config = dict(
    arch='vit',
    model='image embedding model',
    dataset='retinal OCT scans (Kermany 2017)',
    train_examples=98430,
    image_size=96,
    crop_scale_min=1,
    horizontal_flip=True,
    targets=['finding'],
    num_classes=4,
    embedding_dim=192,
    norm='layernorm',
    norm_position='pre',
    hidden_act='swiglu',
    mlp_ratio=2,
    head_dim=16,
    fused_qkv=False,
    bias='all',
    qk_norm=True,
    parallel_block=False,
    inner_norm=False,
    drop_path=0.15,
    patch_size=[16, 16],
    layers=16,
    width=256,
    positions='sincos',
    pooling='class_token',
    am_softmax_margin=0.3,
    am_softmax_scale=16,
    init='torch_default',
    residual_init='zero_last',
    optimizer='soap',
    beta2=0.95,
    learning_rate=0.0016,
    beta1=0.9,
    shampoo_beta=0.95,
    eps=1e-08,
    precondition_frequency=50,
    max_precond_dim=1024,
    one_sided=False,
    adamw_lr_other_params=0.00081,
    max_grad_norm=0.5,
    max_steps=12900,
    batch_size=384,
    epochs=50.3,
    lr_schedule='wsd_sqrt',
    decay_fraction=0.3,
    final_lr_fraction=0,
    warmup_steps=2580,
    weight_decay=0.1,
    adamw_weight_decay_other_params=0.01,
)
Rows from block 13 of a small image embedding model, named by matrix and row number. Rows with one number belong to one neuron. Each number is 128 + 32 x the weight over its row's rms, rounded and kept within 0 to 255. All counts start at 0. After the name is the row's rms in percent of the matrix's.
After each neuron's rows are labels from the 100 images, of 14848, where the neuron reaches its largest size: "top examples" is what is common among them; "colour at peak" is the nearest of a few named colours to the mean colour under the peak. Only what is clearly more common there than usual is listed. The data: retinal OCT scans (Kermany 2017).
# gate: MLP gate (model.blocks.13.mlp.gate.weight, 512x256), inputs 172-255
# fc1: MLP up (model.blocks.13.mlp.fc1.weight, 512x256), inputs 172-255
# fc2: MLP down (model.blocks.13.mlp.fc2.weight, 256x512, transposed), outputs 172-255

gate.8 095 [112  81 122 102 112  84 177 127  70 145 152 113 142 113 109 190 104  94  73 143 162 175 148 121  95 105 173 119 161 115 120 150 113 201  79 125 171 149 129  78  99 131 155 117 152 137  90 134 117 131 122  77 148 125  98 106  91 129  90 146 102 131  85 100 124 141 110  72 177  89 132  80 144  79 138  34 154 124 121 130 139  98 131 143]
fc1.8 093 [127 123 140 159 145 110 162  59 147 138 155 124 114  70 215 172 146 105 158 108 160 133 165 100 182 123 117 159  87 104 142 134 104 191  82 148 123  67 112 108 117 152 115  89  93 101 126 122  87 101 110  95 158 109 162 134 123  91  91 136 129 154 118 135  46 139 160 125 210  70 145  82 128 148  83  97 136 116 151 109 153 118 143 160]
fc2.8 092 [100 169 193 181 167 135  97  97 176 142  83 161 122  97 145 142 191  73 185 137 151 113 105 174 115  92 131 170 125 158 118 122 107 100 154 148 171 120  67 127 115  88 199 134 158 142  99 105 106 114  88 165  98 125 158 180 127  88 124 138 106  64 108 130  95 118 129 141 150 141 145  60 142 147 163 130 119 123 178 108 108 146 152 144]
top examples: finding: normal
colour at peak: grey

gate.372 096 [127 124  78 148 178 104 139  98 130 154 149  94 103 133 122 115 137 119 194 100 179 121 112  73 113 175 160 170 143 179 112 100 165 121 106  83 158 136 193 125  91  83  92 111 166 133 132 141  98 137 149 111 140 123 124 143 161 174 103 144 129 155 129  59 120 115  69 137 179 161  91 107 177 180 132 124 132 144 101 129  63 151 226 169]
fc1.372 088 [105 117  97 138 128 128 150 119 128 126 133 169 166 178 110 132 113 140 118 140 186 101 121 139 136 156  97 122  97 138  87 176 121 160 121 117 129 119 139 167 142 110 167 102  89 108  73 111 165 132 135 155  94 143 111 158 134 133 178 153 143 131  92 184 110  96 158 115 115 138 159  93 145 106 170 163 110 144 174  81  94 174 123 126]
fc2.372 090 [115 130 178 161 150  90 143 144  96  71 147 132 139  99 160 120 114 108  83 110 147 181 150 127  82 120 180 132 145 185 165 101 108 105 129 125 156 149 138  78  64 124 141 105 112 132  99  98  97 120  96 145 130 115 102 124 129 153 154 162  83 157 128 156  84 113  36 100 158 141  47 123 134 114 120  90 127 191 174 132 119 163  99 157]
top examples: finding: choroidal neovascularization
colour at peak: grey

gate.259 094 [112  80 174 158  91 194 172 134 125 189 133 145 146 220  55 142 156 163 109 118  40  90 102 112 168 152 149 149 150 134 115 100 165  78  86 139 100 100 111  55 147 158  89  62  82 183 107  80 137 119 192 153 183 143 127 101  76 119 138 155 120  96  98  85 144 125  93 146  98 117 116 150 154 125  87  95 135 162 157 154  98 115 107 118]
fc1.259 099 [156 167  83 123 156 121 145 123 100 110  73 108 112 148 126 164 142  99  72  61 150 106  97 115 138 115  76 102 109 137 125 139  58 125 119  95  53 107 126 146 176 156 141 201 155  97 161 128  87 108 176 142 136 102 112 121 160  97 154 173 130  99 160 156 153 131 104 168 175  93  92  89  96 192 150 133 155 103 111 140 100 122 165 155]
fc2.259 095 [167  96 149 168 122 147 194 106 184  44  74  86 118  36 129 126 123 153  72  82  93 156 176 169  86 138 129 113 167 175 107  85  94 153  73 101 152  98 147  88 139 130  76 169  83 123  53 161  63  70 117 146 145 122 125 147 128  92 160 139 147 120 109 150 141 179 132 131 119 144 187 137 153 173 110  80  74 145 100 133 114 116 175 138]
top examples: finding: normal
colour at peak: grey

gate.251 109 [ 89 146 132 162 134 141 121 155 132 164 113 139 107 139 152  85 152  87 101 139 137 119 144 174 180 113  70 173 173  92 161 135 159 144  70 196  75 117 196 115 104 111 168 112 149 101 183 180 162 133 152  75 150 138 138 121 132 101 131 143 137  82 210  81  57 137 128  98 145 150 166 178 138 162 128 166 152  85 140  77 106  80 101  75]
fc1.251 109 [123 186 155 117  93 206 152 111 144 108 169 116 170 190  59 106 137 155  70 137 107  93  67 145 134 124 104  86 151 147  91 108 145 155  97 164 155  72  94 149 118 124 130 155 148 149 108 149 104 131 148  79 114  42 108  82 146 170 161 164 144 110 178 146  85 132 131 149 147 166 135 104 133 130 155 113 104 127  61 128 187 146  85 146]
fc2.251 102 [160  64  58  79 111 140 101  76 124 149 115 132 170 142 142 136 109 150 165 176 179 111 119 124 172  70  78 177  76  81  92 140  97 187 117 186 165 132  93 157 144 148 138 103 163 190  52 139 126 188  98 144  90 110 165  47 170 140 111 123 111 131 118 191 165 184 124 138  89  85 118 149  93 120  99  57 188 158 148 137  90 152 129 188]
top examples: finding: choroidal neovascularization
colour at peak: grey

gate.342 142 [131 149 122  75 117 126 173 156 150 127  98 152 122 145 153 151 116  81 176 135 155  98 100 139  50 100 150 120 132 135 167  87 164 157 119 193 139 118 142 116 149 135 166 131 102 144 123 153 148 109 152  69 156 136 105 142 153  80 160 111 122 118  87 164 105  87 110  46 106 175 187 171 107 138 118 100 112 170 129 117 184 119 120  52]
fc1.342 126 [126  68 109 184 169 136  41 111  93  96 142  90 139 162 106 110 120 184 105 103 109 139 119 118 167 148 120 101 115 130  97 161 137  73 116  88 146 105 124 121  96 101 118 108 135 107 129 115 117 121 147 217 124 105 146  81 112 197 126 141 109 126 152  76 147 160 137 190 154 107  90 113 134 115 101 124 111  78 109 150  79 147 116 241]
fc2.342 122 [120 197  13 114 112 115 176 161 115 145 118 123  88 134 114 170 132 116 109 164 103 110 120 141 133 162 143 131 135 114 106 108 100 138  83 131 129 135 159 101 102 128 172  79 121 130 110 164  92 107 132 105 129 138 126 152 131 155  92 133 107 100 141 119 136  81 151 103 153 130 114 113 153  94 147 115 118 157 146 106 136 145 159  79]
top examples: finding: normal
colour at peak: grey

gate.304 103 [124 154 112 148  93 106 128 126 135  91 150 118 143 145 115 113 137 190 139  87 152 168  96 133 114 162 143 173 185 132 112 107 186 147  55 119 117  98 127 156 129  67 157 176  74  87 144 121  85 148 152  69 138 122  98  86 120  66 108  93  74 156  96 144 176 132 133 112 149 134 120  61 192 136 107  99 116 114  73 119 154  88 147 143]
fc1.304 096 [142 103 102 124 153  76 118 127 127  97  89 193 108 162 124  74 106  99 111 146 152 128 132  83 114 134  91 162 138 155 138 128 151  76 124 152 116 122 138 125 107  82 117 125 116 145 154 128 110 111 170 157 123 161 148 111 119  77 113 127 123 137  46 114 129 151 152 150 173 108 101 159 170 120  77 117 150 116 131 128 161 115 116 126]
fc2.304 090 [ 88 131  99 127 165 120 130 169 103 143 118 109  91  86 120 146  96 103 189  87 109  87 159 118  72  92 186 139 147 184 158 177 112  65 121 123  97  90  64  90 163 160 184 107 157  45 159  87 109 113 125 147 136 169 137 156  91 112 125 124 154 127 110  63 104 116 154 181 143  97  89 189 163 174 123 160 133 197 140 107 168 157 168 111]
top examples: finding: normal
colour at peak: grey

gate.26 087 [130 145 124 134 132 125 142 120 119 171 113 141 196 137 106  90 137 150 137  99 108 125 138  87 148 140 135 111 158 155  72 180 144  92 152 108 150 117 137 157 139 130 141 103 145 154 137 101 105 161 116 163  85 177 147 115  77  55 130 191 180  66 122 114  58  65 165 171 182  84 139 160 136  88 101 175  97 122 115 124 121 111  99 125]
fc1.26 085 [113  89 102 141 101  83 115 144 173 118 165 112  68 139 164 137 123 131 118 110 132  47 173 126 127 139 105 119 116 118 156 112 116 137 107 119 115 120 153 171  69 105  95  94 120 134 191 145 162 171 172  98 140 113 106 106 151 123 142 112 103 202 138 100 169 109 101 107 141 127 190 124 112 147 181 150 176 101 138 160  36 135 120  87]
fc2.26 076 [123 180  81 121  81 161 145 127 102 157 112 211 121 144 156  85 137 114 131 159 115  78 187 138 120 150 110 134  94 134 108 138 187 123 152 111 145 143 139 153 133 154 116  99 182 143 149 139  97 159 159 105 109 128 100  64 115 136  49 101 182 143 115 171  45 148  92  71 143 165 140 147 144 131  76 136 174  97 119 135 130 142 180  83]
top examples: finding: choroidal neovascularization
colour at peak: grey

gate.321 116 [165 126 117  94 107 137 135 162 111  90 202 100 110  96  99 121 121 110 115 139 199 164 182 122  87 170  92  70 164 144 121 133 127  95 145 127  89 106  89 149 153 198 129  91 125 179 167  98 112 149 136  98  80 118 130 113 140 110 107 151 159 169 161  70 128 118 138 174 125 147 137 174 153 144 189 124 123 174  91 119 111 108 120  48]
fc1.321 124 [139  91 108 190 143 197 125 141 149 143 102 166  93 129 138 136 118 153 134  71 100  72 107 124 161  91 106 116 107 127  97 160  62  91 117 104 111  94 167 129  88 115 128 152 123 104 119 154 135 155 207 127 111 108 142 124 150  98  97 137 121 124 179 138 133 139 197 116 163  70  91 116 112  99 130 146 139 121  75 167 167 126 148 187]
fc2.321 120 [110 134 181  87  96 128 111  94  88 123 168 115 110 127 182 100 108 102 117 177 117 115 182 194 140  75 116 106  83 118 188 127 153 188 152 160 138 123 129 132 128 121 125  89 151 176 164 148 106  86 145 186 138 111  76 128 120 156  92  70  81 115 105 144 146 159 132 165 108 107 177 146 140 125 193  81  96 121  99  93 121 150 109  80]
top examples: finding: choroidal neovascularization
colour at peak: grey

gate.40 091 [ 87 160 100  61 156 154 144 156 135 160  79 105 173 108 162 152 138 103 110  88 122 164 115 127 102 165 110 150  92 125 117 148 170 146 134 137 114 112  95  32 151 135 192 122 120 151 141 141 108 169 122  82  67 181  78 103 181 111  97 123 136 115 152 177 163 173 144 123 164 155  90 143 177 123  92 114 128  94 118 119  97 139 156 100]
fc1.40 087 [177 148 169  74  88 107 111  54 163 163 113 160  92 177 109 176 143 163 170  91 161 106 152  93 131 148 161 156 141 106 113  46 169 129  97 141 134 110 146 104 149 105 101 107 118  78 171 161 129 143 122 150 144 100 119 152 140 153 143 108 120  84  72 153  27 152 139  89 152  88 119 137  26 152 160  78 133 102 146 113 148 140 109  97]
fc2.40 093 [118 125  84 206 159  77 171 133 135 136  78 210  92 117 116 133 134  87 172 143 118 114 144  95 188 111 146 116 122  88 132 126 142  77 123 113 112 114 179  65 160 172 108 133 103 155 146 171 121 119 116 159 104 143 195 111 148 161  93 102 167 106 122 140 146 176 181 150 107 133 128 175 142 150 128 154  97 160 150 156 142 162 128 102]
top examples: finding: choroidal neovascularization
colour at peak: grey

gate.211 105 [171  76 130 152 120 137 157 120  96 105 115 127 161 132 124 156 110  75 135 146 155 125  92 192 101 141 150  89 100 209  84 108  97  57 149 151  93  96 152  91 125 145 108  95  86 144 120 194 135 143 157 156  71  77 106 122 221 123 178  62 167 122 133 152 154 114 137 117 137 147 105 165 162 122 138 136 155 140  72 131 127 157 151 162]
fc1.211 091 [115  97 124 158  93 143 110 122 153 130 134 140  95 159 209 139 164 138 170 123  74  77 191 146 105 103 149 128  62 117 122 114 125 172 125 184 154 105 117 168 116  78 148 139 175 139 135  74 172 111  88  98 188 140 147  42  93 176 142 127  64 143 120 129 109  96  74 133 182 113  96  68 130 130 160 123  40 102 129 120  73 174  83 105]
fc2.211 085 [126 113 137 157  76 106 134 135 167 115 132  71 152  85 132  92 127 121 115 122 111 163 168 116 118 110 137 135 117 144  81 152 129 160  88  88 122 106 126 175 146 121 181  78  93  96 120 130  72 125 107 121 141  78 126 124 112 100 122 147  98 107 108  66 152  94 119  81 118  84 111 126  96 124  90 185 149  76 119  61 142  78 180 122]
top examples: finding: normal
colour at peak: grey