From a checkpoint of a small image embedding model.
Model: 10.7M parameters, width 256.
Training: soap at rate 0.0016, 12900 steps, batches of 384, held-out accuracy 92%.
Data: trained on retinal OCT scans (Kermany 2017), 98430 training examples, 50.3 epochs.
Rows from block 4 of a small image embedding model, named by matrix and row number. Rows with one number belong to one neuron. Each number is 500 + 25 x the weight over its row's rms, rounded and kept within 0 to 999. All counts start at 0. Numbers have three digits each. After the name is the row's rms in percent of the matrix's.
Before each neuron's rows are labels from the 100 images, of 14848, where the neuron reaches its largest size: "responds to" is what is common among them; "patch colour" is the nearest of a few named colours to the mean colour under the peak. Only what is clearly more common there than usual is listed. The data: retinal OCT scans (Kermany 2017).
# gate: MLP gate (model.blocks.4.mlp.gate.weight, 512x256), inputs 128-255
# fc1: MLP up (model.blocks.4.mlp.fc1.weight, 512x256), inputs 128-255
# fc2: MLP down (model.blocks.4.mlp.fc2.weight, 256x512, transposed), outputs 128-255

responds to: finding: diabetic macular edema
patch colour: grey
gate.440 119:499477464521528478503498500512474484516478523459520456489502484593507487513529499524497462523460488474511502437534506473528524507508517526505513485528539448496495497493494547519497466433550525494533489543506520490509518492486496513461474516520481473477515498498528511523487504468504472499506537483509508494470501522485527513457510499508475561491466493541538527519507487527516488549489
fc1.440 117:481533520516512480506480526518486481490488526476517463498520428542531502550475489502536505519529496477509496499484534513481519506485517489505507484503527455529504503550463550526521485502506537506499487510482511478491494543521497552500492489522476485486499536493499498517487503503491510475514506508513495484443507523508526441478540499486449533475512454514481529488466495522454495501525
fc2.440 117:526511496483487447473513483536472527489507525501485492512490536533458504448515464486519487511490479469472447506460488516464512509506509471488511506481499475493500516475468518531505515507484536499495464496510536510516469501516535572541478511536512485505495535529489501533495508481540492514489483553538473472465508500542514457451500498499518530477559497507526499498481541441518462462509

responds to: finding: drusen
patch colour: grey
gate.150 092:514487495509531475511470500512499472545515463501518521496460506503487531499517486487498455483476497516501514522503506502547503531531442550467464459466531484532479454485517479518517525484525518497486502497473493458504463543487485538489520442475473480537482493497499488458453467444530522500502492479498471481512519508531499489475481529518515487523528506502509543523462487505549531531497
fc1.150 090:539522504520496455506480535501505475482463452513479484471495477504494496494513496489497500501448511511513466561488529487486522502547536476485485481469526517462483562513512482485440514506498549446508503504492449534502504491503520501505508480472484541523471512520546516510511516475541515518465520514572516518460471492506531481517491525485484504509463456498517481532470519470485540508488
fc2.150 094:458451506524447505499499482487531463527475517509521481511533484522531503450512506473489510487485469460471462494514500535528501497464504517536515514503502519476482465518568470504540473476509510501452461515460488505484523469475503496486513478487510516513515478530459471495484545505517517471495481497508490491526485463506501472511474552461459531477508466516512520512517508495513496481526

responds to: finding: normal
patch colour: grey
gate.160 086:486504489425490481453464510482460494532468480460493508466519553495498494487464534479520496455454483468529542531480495466483516459506518484539491532499488494509533442484506517491501461468532502477500531509490510506468528476514514491545503502485462510523518509493491475500521469471497466511511480519488463505534499462490501505495467466475477467495531464508486514534519530499473527516511
fc1.160 089:523510540477480531540496478485553516484508489503543458505485482549549480489501516506495493510506481464460503504523518480473471483529500502461481500511482481502508490517512493544559478522446565527523499536500524536462481476521496547485482487522476488540517480510492506455527483497505537485462483483501517488474454513485506488510492528416494508489511517500521536460478525496497503479546
fc2.160 087:495528480480468531508494502454470523498486498498531509503492464510527484473512564501503516504543485505514475486479459504442460497520529551522478484522522500531536479497530511527487469522452494480505534473488489513480460480514502449459489532469480509483482489509532521471484504520528542511472481465492535503503524482499501532510495522538523470493485463518492510447432498545476491489511

responds to: finding: normal
patch colour: grey
gate.393 090:517502459516517533518485491446522467502495496551483487484462494489495547508455468515476518468498504495471491484524469519520507537519483526513535484576510466495486495508463484509499506513527516488501513522451541500508516510491517479536495494493491500535510466469501490490459526511511541551538526511497485520499478480503479509494487507510514520492545498515530519524453524511510495467514
fc1.393 092:509488553504462496501522517451521523545532517479465524544510499479463482511485596520509515516480489490487489492482535472471481484500538477497506495463475478468499490491554515487518462496565470472519500493537509481531469466526475482457552462508529518477479535473509494502468453519502493508489516551489532498517503429463539512505516513486517497483468513518496494458530456498488494464447
fc2.393 102:487522524531487527477505483458484464488515501503515480442469506503518534489538522499494486502543465513506458499469466458448478514518525517482521499485512499507513485453519501496511501485531483490491541462521509530496515496483463463476455464504487512485504530485550521484502504475512544481473505504519476508529492497551509489510518479537494499475488451511517483497505505494568488466518

responds to: finding: normal
patch colour: grey
gate.398 111:467519445538433503518505505508566504502482514495486504500474468475509487505488517443488521535484480492487459496513513484529483505492507522513521531502475463513527517500460529440480506503540510507491473481510519511527506504471483545505452493514499499476529495483473475489526511489501521494489488503496518502489488473489507510496519483511510485478475526491479484514514483485528499467491
fc1.398 116:526507511466477465499422490519493496510490473483513498535488499484522488475526479520499531501476494484508441499480470508560499459467479522461513577507525520510510513485529463509489504503490511500518511529482505497490487500511501505530492494481501526474442478463489520522485524469507461488493489474514436502510527545497491510506503478522519475522499535466533524479535522537529540506530
fc2.398 111:447499524467518523507494465464493516504483510577498468509473477548502519495527496471473453464491524512473514491493534507548535534471500541473469498477511519517533504555511504510473461550490564510518515460514525516460577475448496502496495500541494507507477463530493501511474457464508515509486481499519482474491531492505509521498544494477525521493525521469482517539485504491489469506457

responds to: finding: drusen
patch colour: grey
gate.387 123:498488499484497537508461502557462485468507499507509537515486486517509499535523429512486511498512510444524501519509526509517483524541480470469502490529531496527475498518495528512534513480513482474559479519521520504507491491515504472485447531480532515497456531488487513492506501519481521457458476479470470523496463475506480496461461501533527471479499452490511464488527537487504554513565
fc1.387 120:514479511525512513496468446503482548537517527486521522503484501528510511516511476499475506467501516498527481462477501490445489492521531474478521476511554554485454509520501444485515487559488458551491452502497545474516552477501512525520440494499517514451500494475516504498511494506481514483481523523515508477527512474489517483521510463433492500518502454515486473469490520525498478453492
fc2.387 108:569530517499470516525518485499523484473531461476479516522502472493478549447517481490512498519497552495501532497476541490504505465495474494525482522519520508503452513516510480527457489527484449444528472510487467493494490494503492520486481487523506531494494520522528477556468476533539483483453515494487489534490469480509587508478508523564512481479532523456472480470483456508490495484508

responds to: finding: drusen
patch colour: grey
gate.490 085:498481516492471467495498522501501518514510513474485512529499504486514512531515500523534474519502487483486503533466530504509498479512513454538538536499491553517484506481514527559488538510478460479506531482466516466501426519490512487479472499524492487501492472466529531517479553537503491474477488491503467560470452498486490493553471483498487495510455513453523475478558520518495521495494
fc1.490 086:460528463459481505521518501500525454521512508531509541515498500543496487497465484498519504504465504473501559523497510479480459534520534526492528550482504501462518479520516486481471519501488493486477499516458497480522504436498522507514504481489461558515497509511499526520482495538558432512485529514518527477511537481516487486482464461505509479511521479460476508490505539513545524505550
fc2.490 084:506530483487449504565545501483524526527522452478458457509476485529468497481520527471549550529470488516455487512487498528508520515522509490505541464492469501467474509532474488519509501457473522473479494529481499543453465483508533552486524491526474512487462478468509452495525520467525471469489511472504544505485489530460463507491482480465500471565498530511519494510521470529458457487494

responds to: finding: diabetic macular edema
patch colour: grey
gate.416 093:502524504513508503480528496480511543499473482485488534463528485487517512484511510509477509490434506495528483480568512501506496536496515481476485507536507499493491481448493524524513501484520505457509490492516458502551497508513491512491486458529530488491500508482497492499541502465451507488508550456483484519490478479551491515515511466520503460519497511490469471508508483528480486518500
fc1.416 098:495495532533487494512519501507475528487455512488508520494513478506477524461505526489512518478502519496497501518570516484483523485481497526499520497526507536478529502477519532504504456438517510508507496517477458505492536475512509477465463419509511483505479528483456508522526503536489514494502498446496544533546526497506491517505510481520535480514487509517486495507543486494468487491489
fc2.416 097:501489544488513476484519469516519490478493528504524483489514487441459511542506486488510485516520458512460442539490501463472512480519455502526517490527481518513470549505495464518490484489520519519490487501525534485534472465485506534520500512466509437495496491481494484484534518536492483501476482525463495530505486516470497529483552483447493514509552522482473471488491488513501515517469

responds to: finding: normal
patch colour: grey
gate.192 098:498502497508549466481499466547492486462539506535515479493452503431533446500516470462464481470476476520531498516498506501519452514473517511493460512474468492482532474480490538505507478506557492583485535495473527486447469542512431489502518496513492542486481528438535528486561507486504474457507528507501526488484532502512529512513489518509514480512459512495472506505505473518517489504490
fc1.192 104:500499506492454492505503526523531519523509505419503514474499527476522512494477484495496480513532468545526460518476521484509483484479492471497496503481521465499555487528507502471476483524475502467498501530523515515496471536490528522495500502474525475507524477500462480510517491551489481495481491460524509520541519471553490473485506511514533533494521486460500496486476487487488497454509
fc2.192 099:472472497515511519469514500482510515506524496497457533492523529520515458519527510518532526510495488501476412474495499489485495516499469495469476458471471510541491491448482466513480499504519573532534483486498516538503510459493507499456492552522521515471521512541472506506490484502557533497544515491487490482544465477556447458527540528500515496514491502504500498500502485483514474526499

responds to: finding: normal
patch colour: grey
gate.499 099:507486442538531490498467472508479492532482522490522488566506490458498472466462471478533488482496493508478520491464498489492521538538484497535476514502485492508496529495482461559516536490496532502497482442471503499493522517514536476514549562478513501473507510458524436465488487537487485492520487520530451492527485498515489501546532475537511493513467502513500521511529522506522456493498
fc1.499 111:502508506521495492486488521501507535498503489497523463533506511489504517470476490500509530487569520501462507526453502489529525551521504498524527487536503490475448552464496484573505473487497514477490472531448512462484575497519522488519506535480496527464556469473515458451533489534502492459491509527522452481540493499497510473502493501551510509499465536514508525521483492524498476520526
fc2.499 111:508496516496528479504513532517474528486463536518537445514515494530544519542513521535517482485497483537496487502538490498468507483483493493535510547556500507534493490546489515484525526533488502440524494509519493519481520467479476508491490494551484492481476493541482437546493452509473489528496477534531499485502518517512509509509509548543490515531492479493521504474466519487466466476524

responds to: finding: normal
patch colour: grey
gate.47 099:559523451507490514512517512499555505513565502518470516494479475575469537520512540464510483544537515501496486513509518480526488506493509503516570512512481531487515518497473539502484444492501482504500478520495498488469493486456489512491499556485502531462447517494459503484508476531515544521485487543517529515482495537504530519491512494469465502504489506526472505496492518484478512514528
fc1.47 101:463512541487503453477503501509488502472481478462513472481505509463534450491479472520507487489483505509474500491524511506499507489532525465481439456502513478457492477485486494495511531525503496505521505474487536489538554520541489490502503469534464522500537505520575528495523530452501499496453476501490476496540463511488488453522491500541482499509488522496498487479445483469497473492482
fc2.47 103:520452534515483497494507514494485509508503510506505523494488516461509494467515484471476495505504501492504494491469512482487532496512481535476524518562514573487492534507490506523525521441505484444512486487476542509532502503532504480496503474471497510511551449509497485507543451480505469521486505520474486474476532485523454501524445536486486500498486525476519480531479500477467464476490

responds to: finding: drusen
patch colour: grey
gate.124 108:520480532518484502523510488520463510510524481490476497504441518542498491469463451512520495504475495451537463507508524495519513518542546453496471527505515494457485489518494450561519490514497475492490467544452489478477493503470534477537491486532500514500494503454497509467520499515478472508529502526499530479505464491484500517548512437508512476489509510491477473493496503502534529512517
fc1.124 104:465535459503522514467500512500510528447462510506481475517580472452511532431524536476468492507548533514518491500522483539534501485480484537510499468517525482560473526496506529476513486478499514511511530531496477513532478512526521505474531487465480463489522478520522489503488473475452534515487519464495501570510540472458516536508501487510473506475507482505479539488473460496499486456526
fc2.124 102:488468529492520523488527477446495555513449518495530526472511492503500523506463513514521461537536493471449541527536513488506500488495462466467524466519529446500488528514508523506438460481525487503471512477504507470495494465480493480521461528473513548519521551473481480506520513493431511531526527487488490570532535527529525461520470533483464487525503479513461513495500479476512502519478

responds to: finding: drusen
patch colour: grey
gate.141 124:504504491507536529449497481458483510505488471502463497450491488509476528479484477481509573542517497490485492455467515484504489487490477521490510541483503513485513505476526510492539507505480508465509531466517544462522487514500505546493470519514509486491526510570540544509490478527485495502509471490527532504507472485512493540502459486521471499518451501522499519451472450512555516467515
fc1.141 124:502484523525460505519475514503493504510526504496539505501474501472466459492452509514504467445482508534490525516492513511473548504566491455530501503470498476520531472509476485522503533464512511502484509497540479551522516475446500472522510473489479562533473523481478511522498451464471512430491509508475519522498530502488485462521483483487519496517535501486490535518517495503491532500466
fc2.141 117:478518501484538544479476493450502466515543487451456500478466490520475505515509474511484483487539496481460508497524523485533482529503457439502522514505503516529496498521511494501466536506527484458501503527515528493452509487528485465480505512508481495488493474524492465532442524481544497456543484456521520452511477532506526506490536488478490520482531484563441520500448511509480479487507

responds to: finding: diabetic macular edema
patch colour: grey
gate.271 119:494555490495509522463514494516520501476479538491511498510503477546508516462516522493499510518537499491485487519492507534490462472490496515514493526458468544528511504510504531505509459497505497489483480523478506530532494475471491464545527505466499501524508526461564501493526514491537535475494469493496500484482516529455493552497492507510522514539458489474507488466529461478500533518477
fc1.271 121:457514505439530493526509538480521514486483499525443492534526511497500456501508502547487473479444490521508467490465510489455572516495502465465451448493524482495463490490481491520510529507447498513543485517510502517463505492437481492493469500536516493474524504484463443511515485518506491480499503496523473535516525474477497501469496483513500492522535505519516536555466516545528488476479
fc2.271 122:532491483496537486473512527535498553497546528505509507501506474490525542483496503528457505503512469534533514476546540467530518522510521480489500532515518490506508493499539495526495514465500484464525476498504527532499505500503515476497541495500563461507534493492489528419536490511528471521535525480483512514490502473534480468532504507489510511487499510533493481447465491511514539504481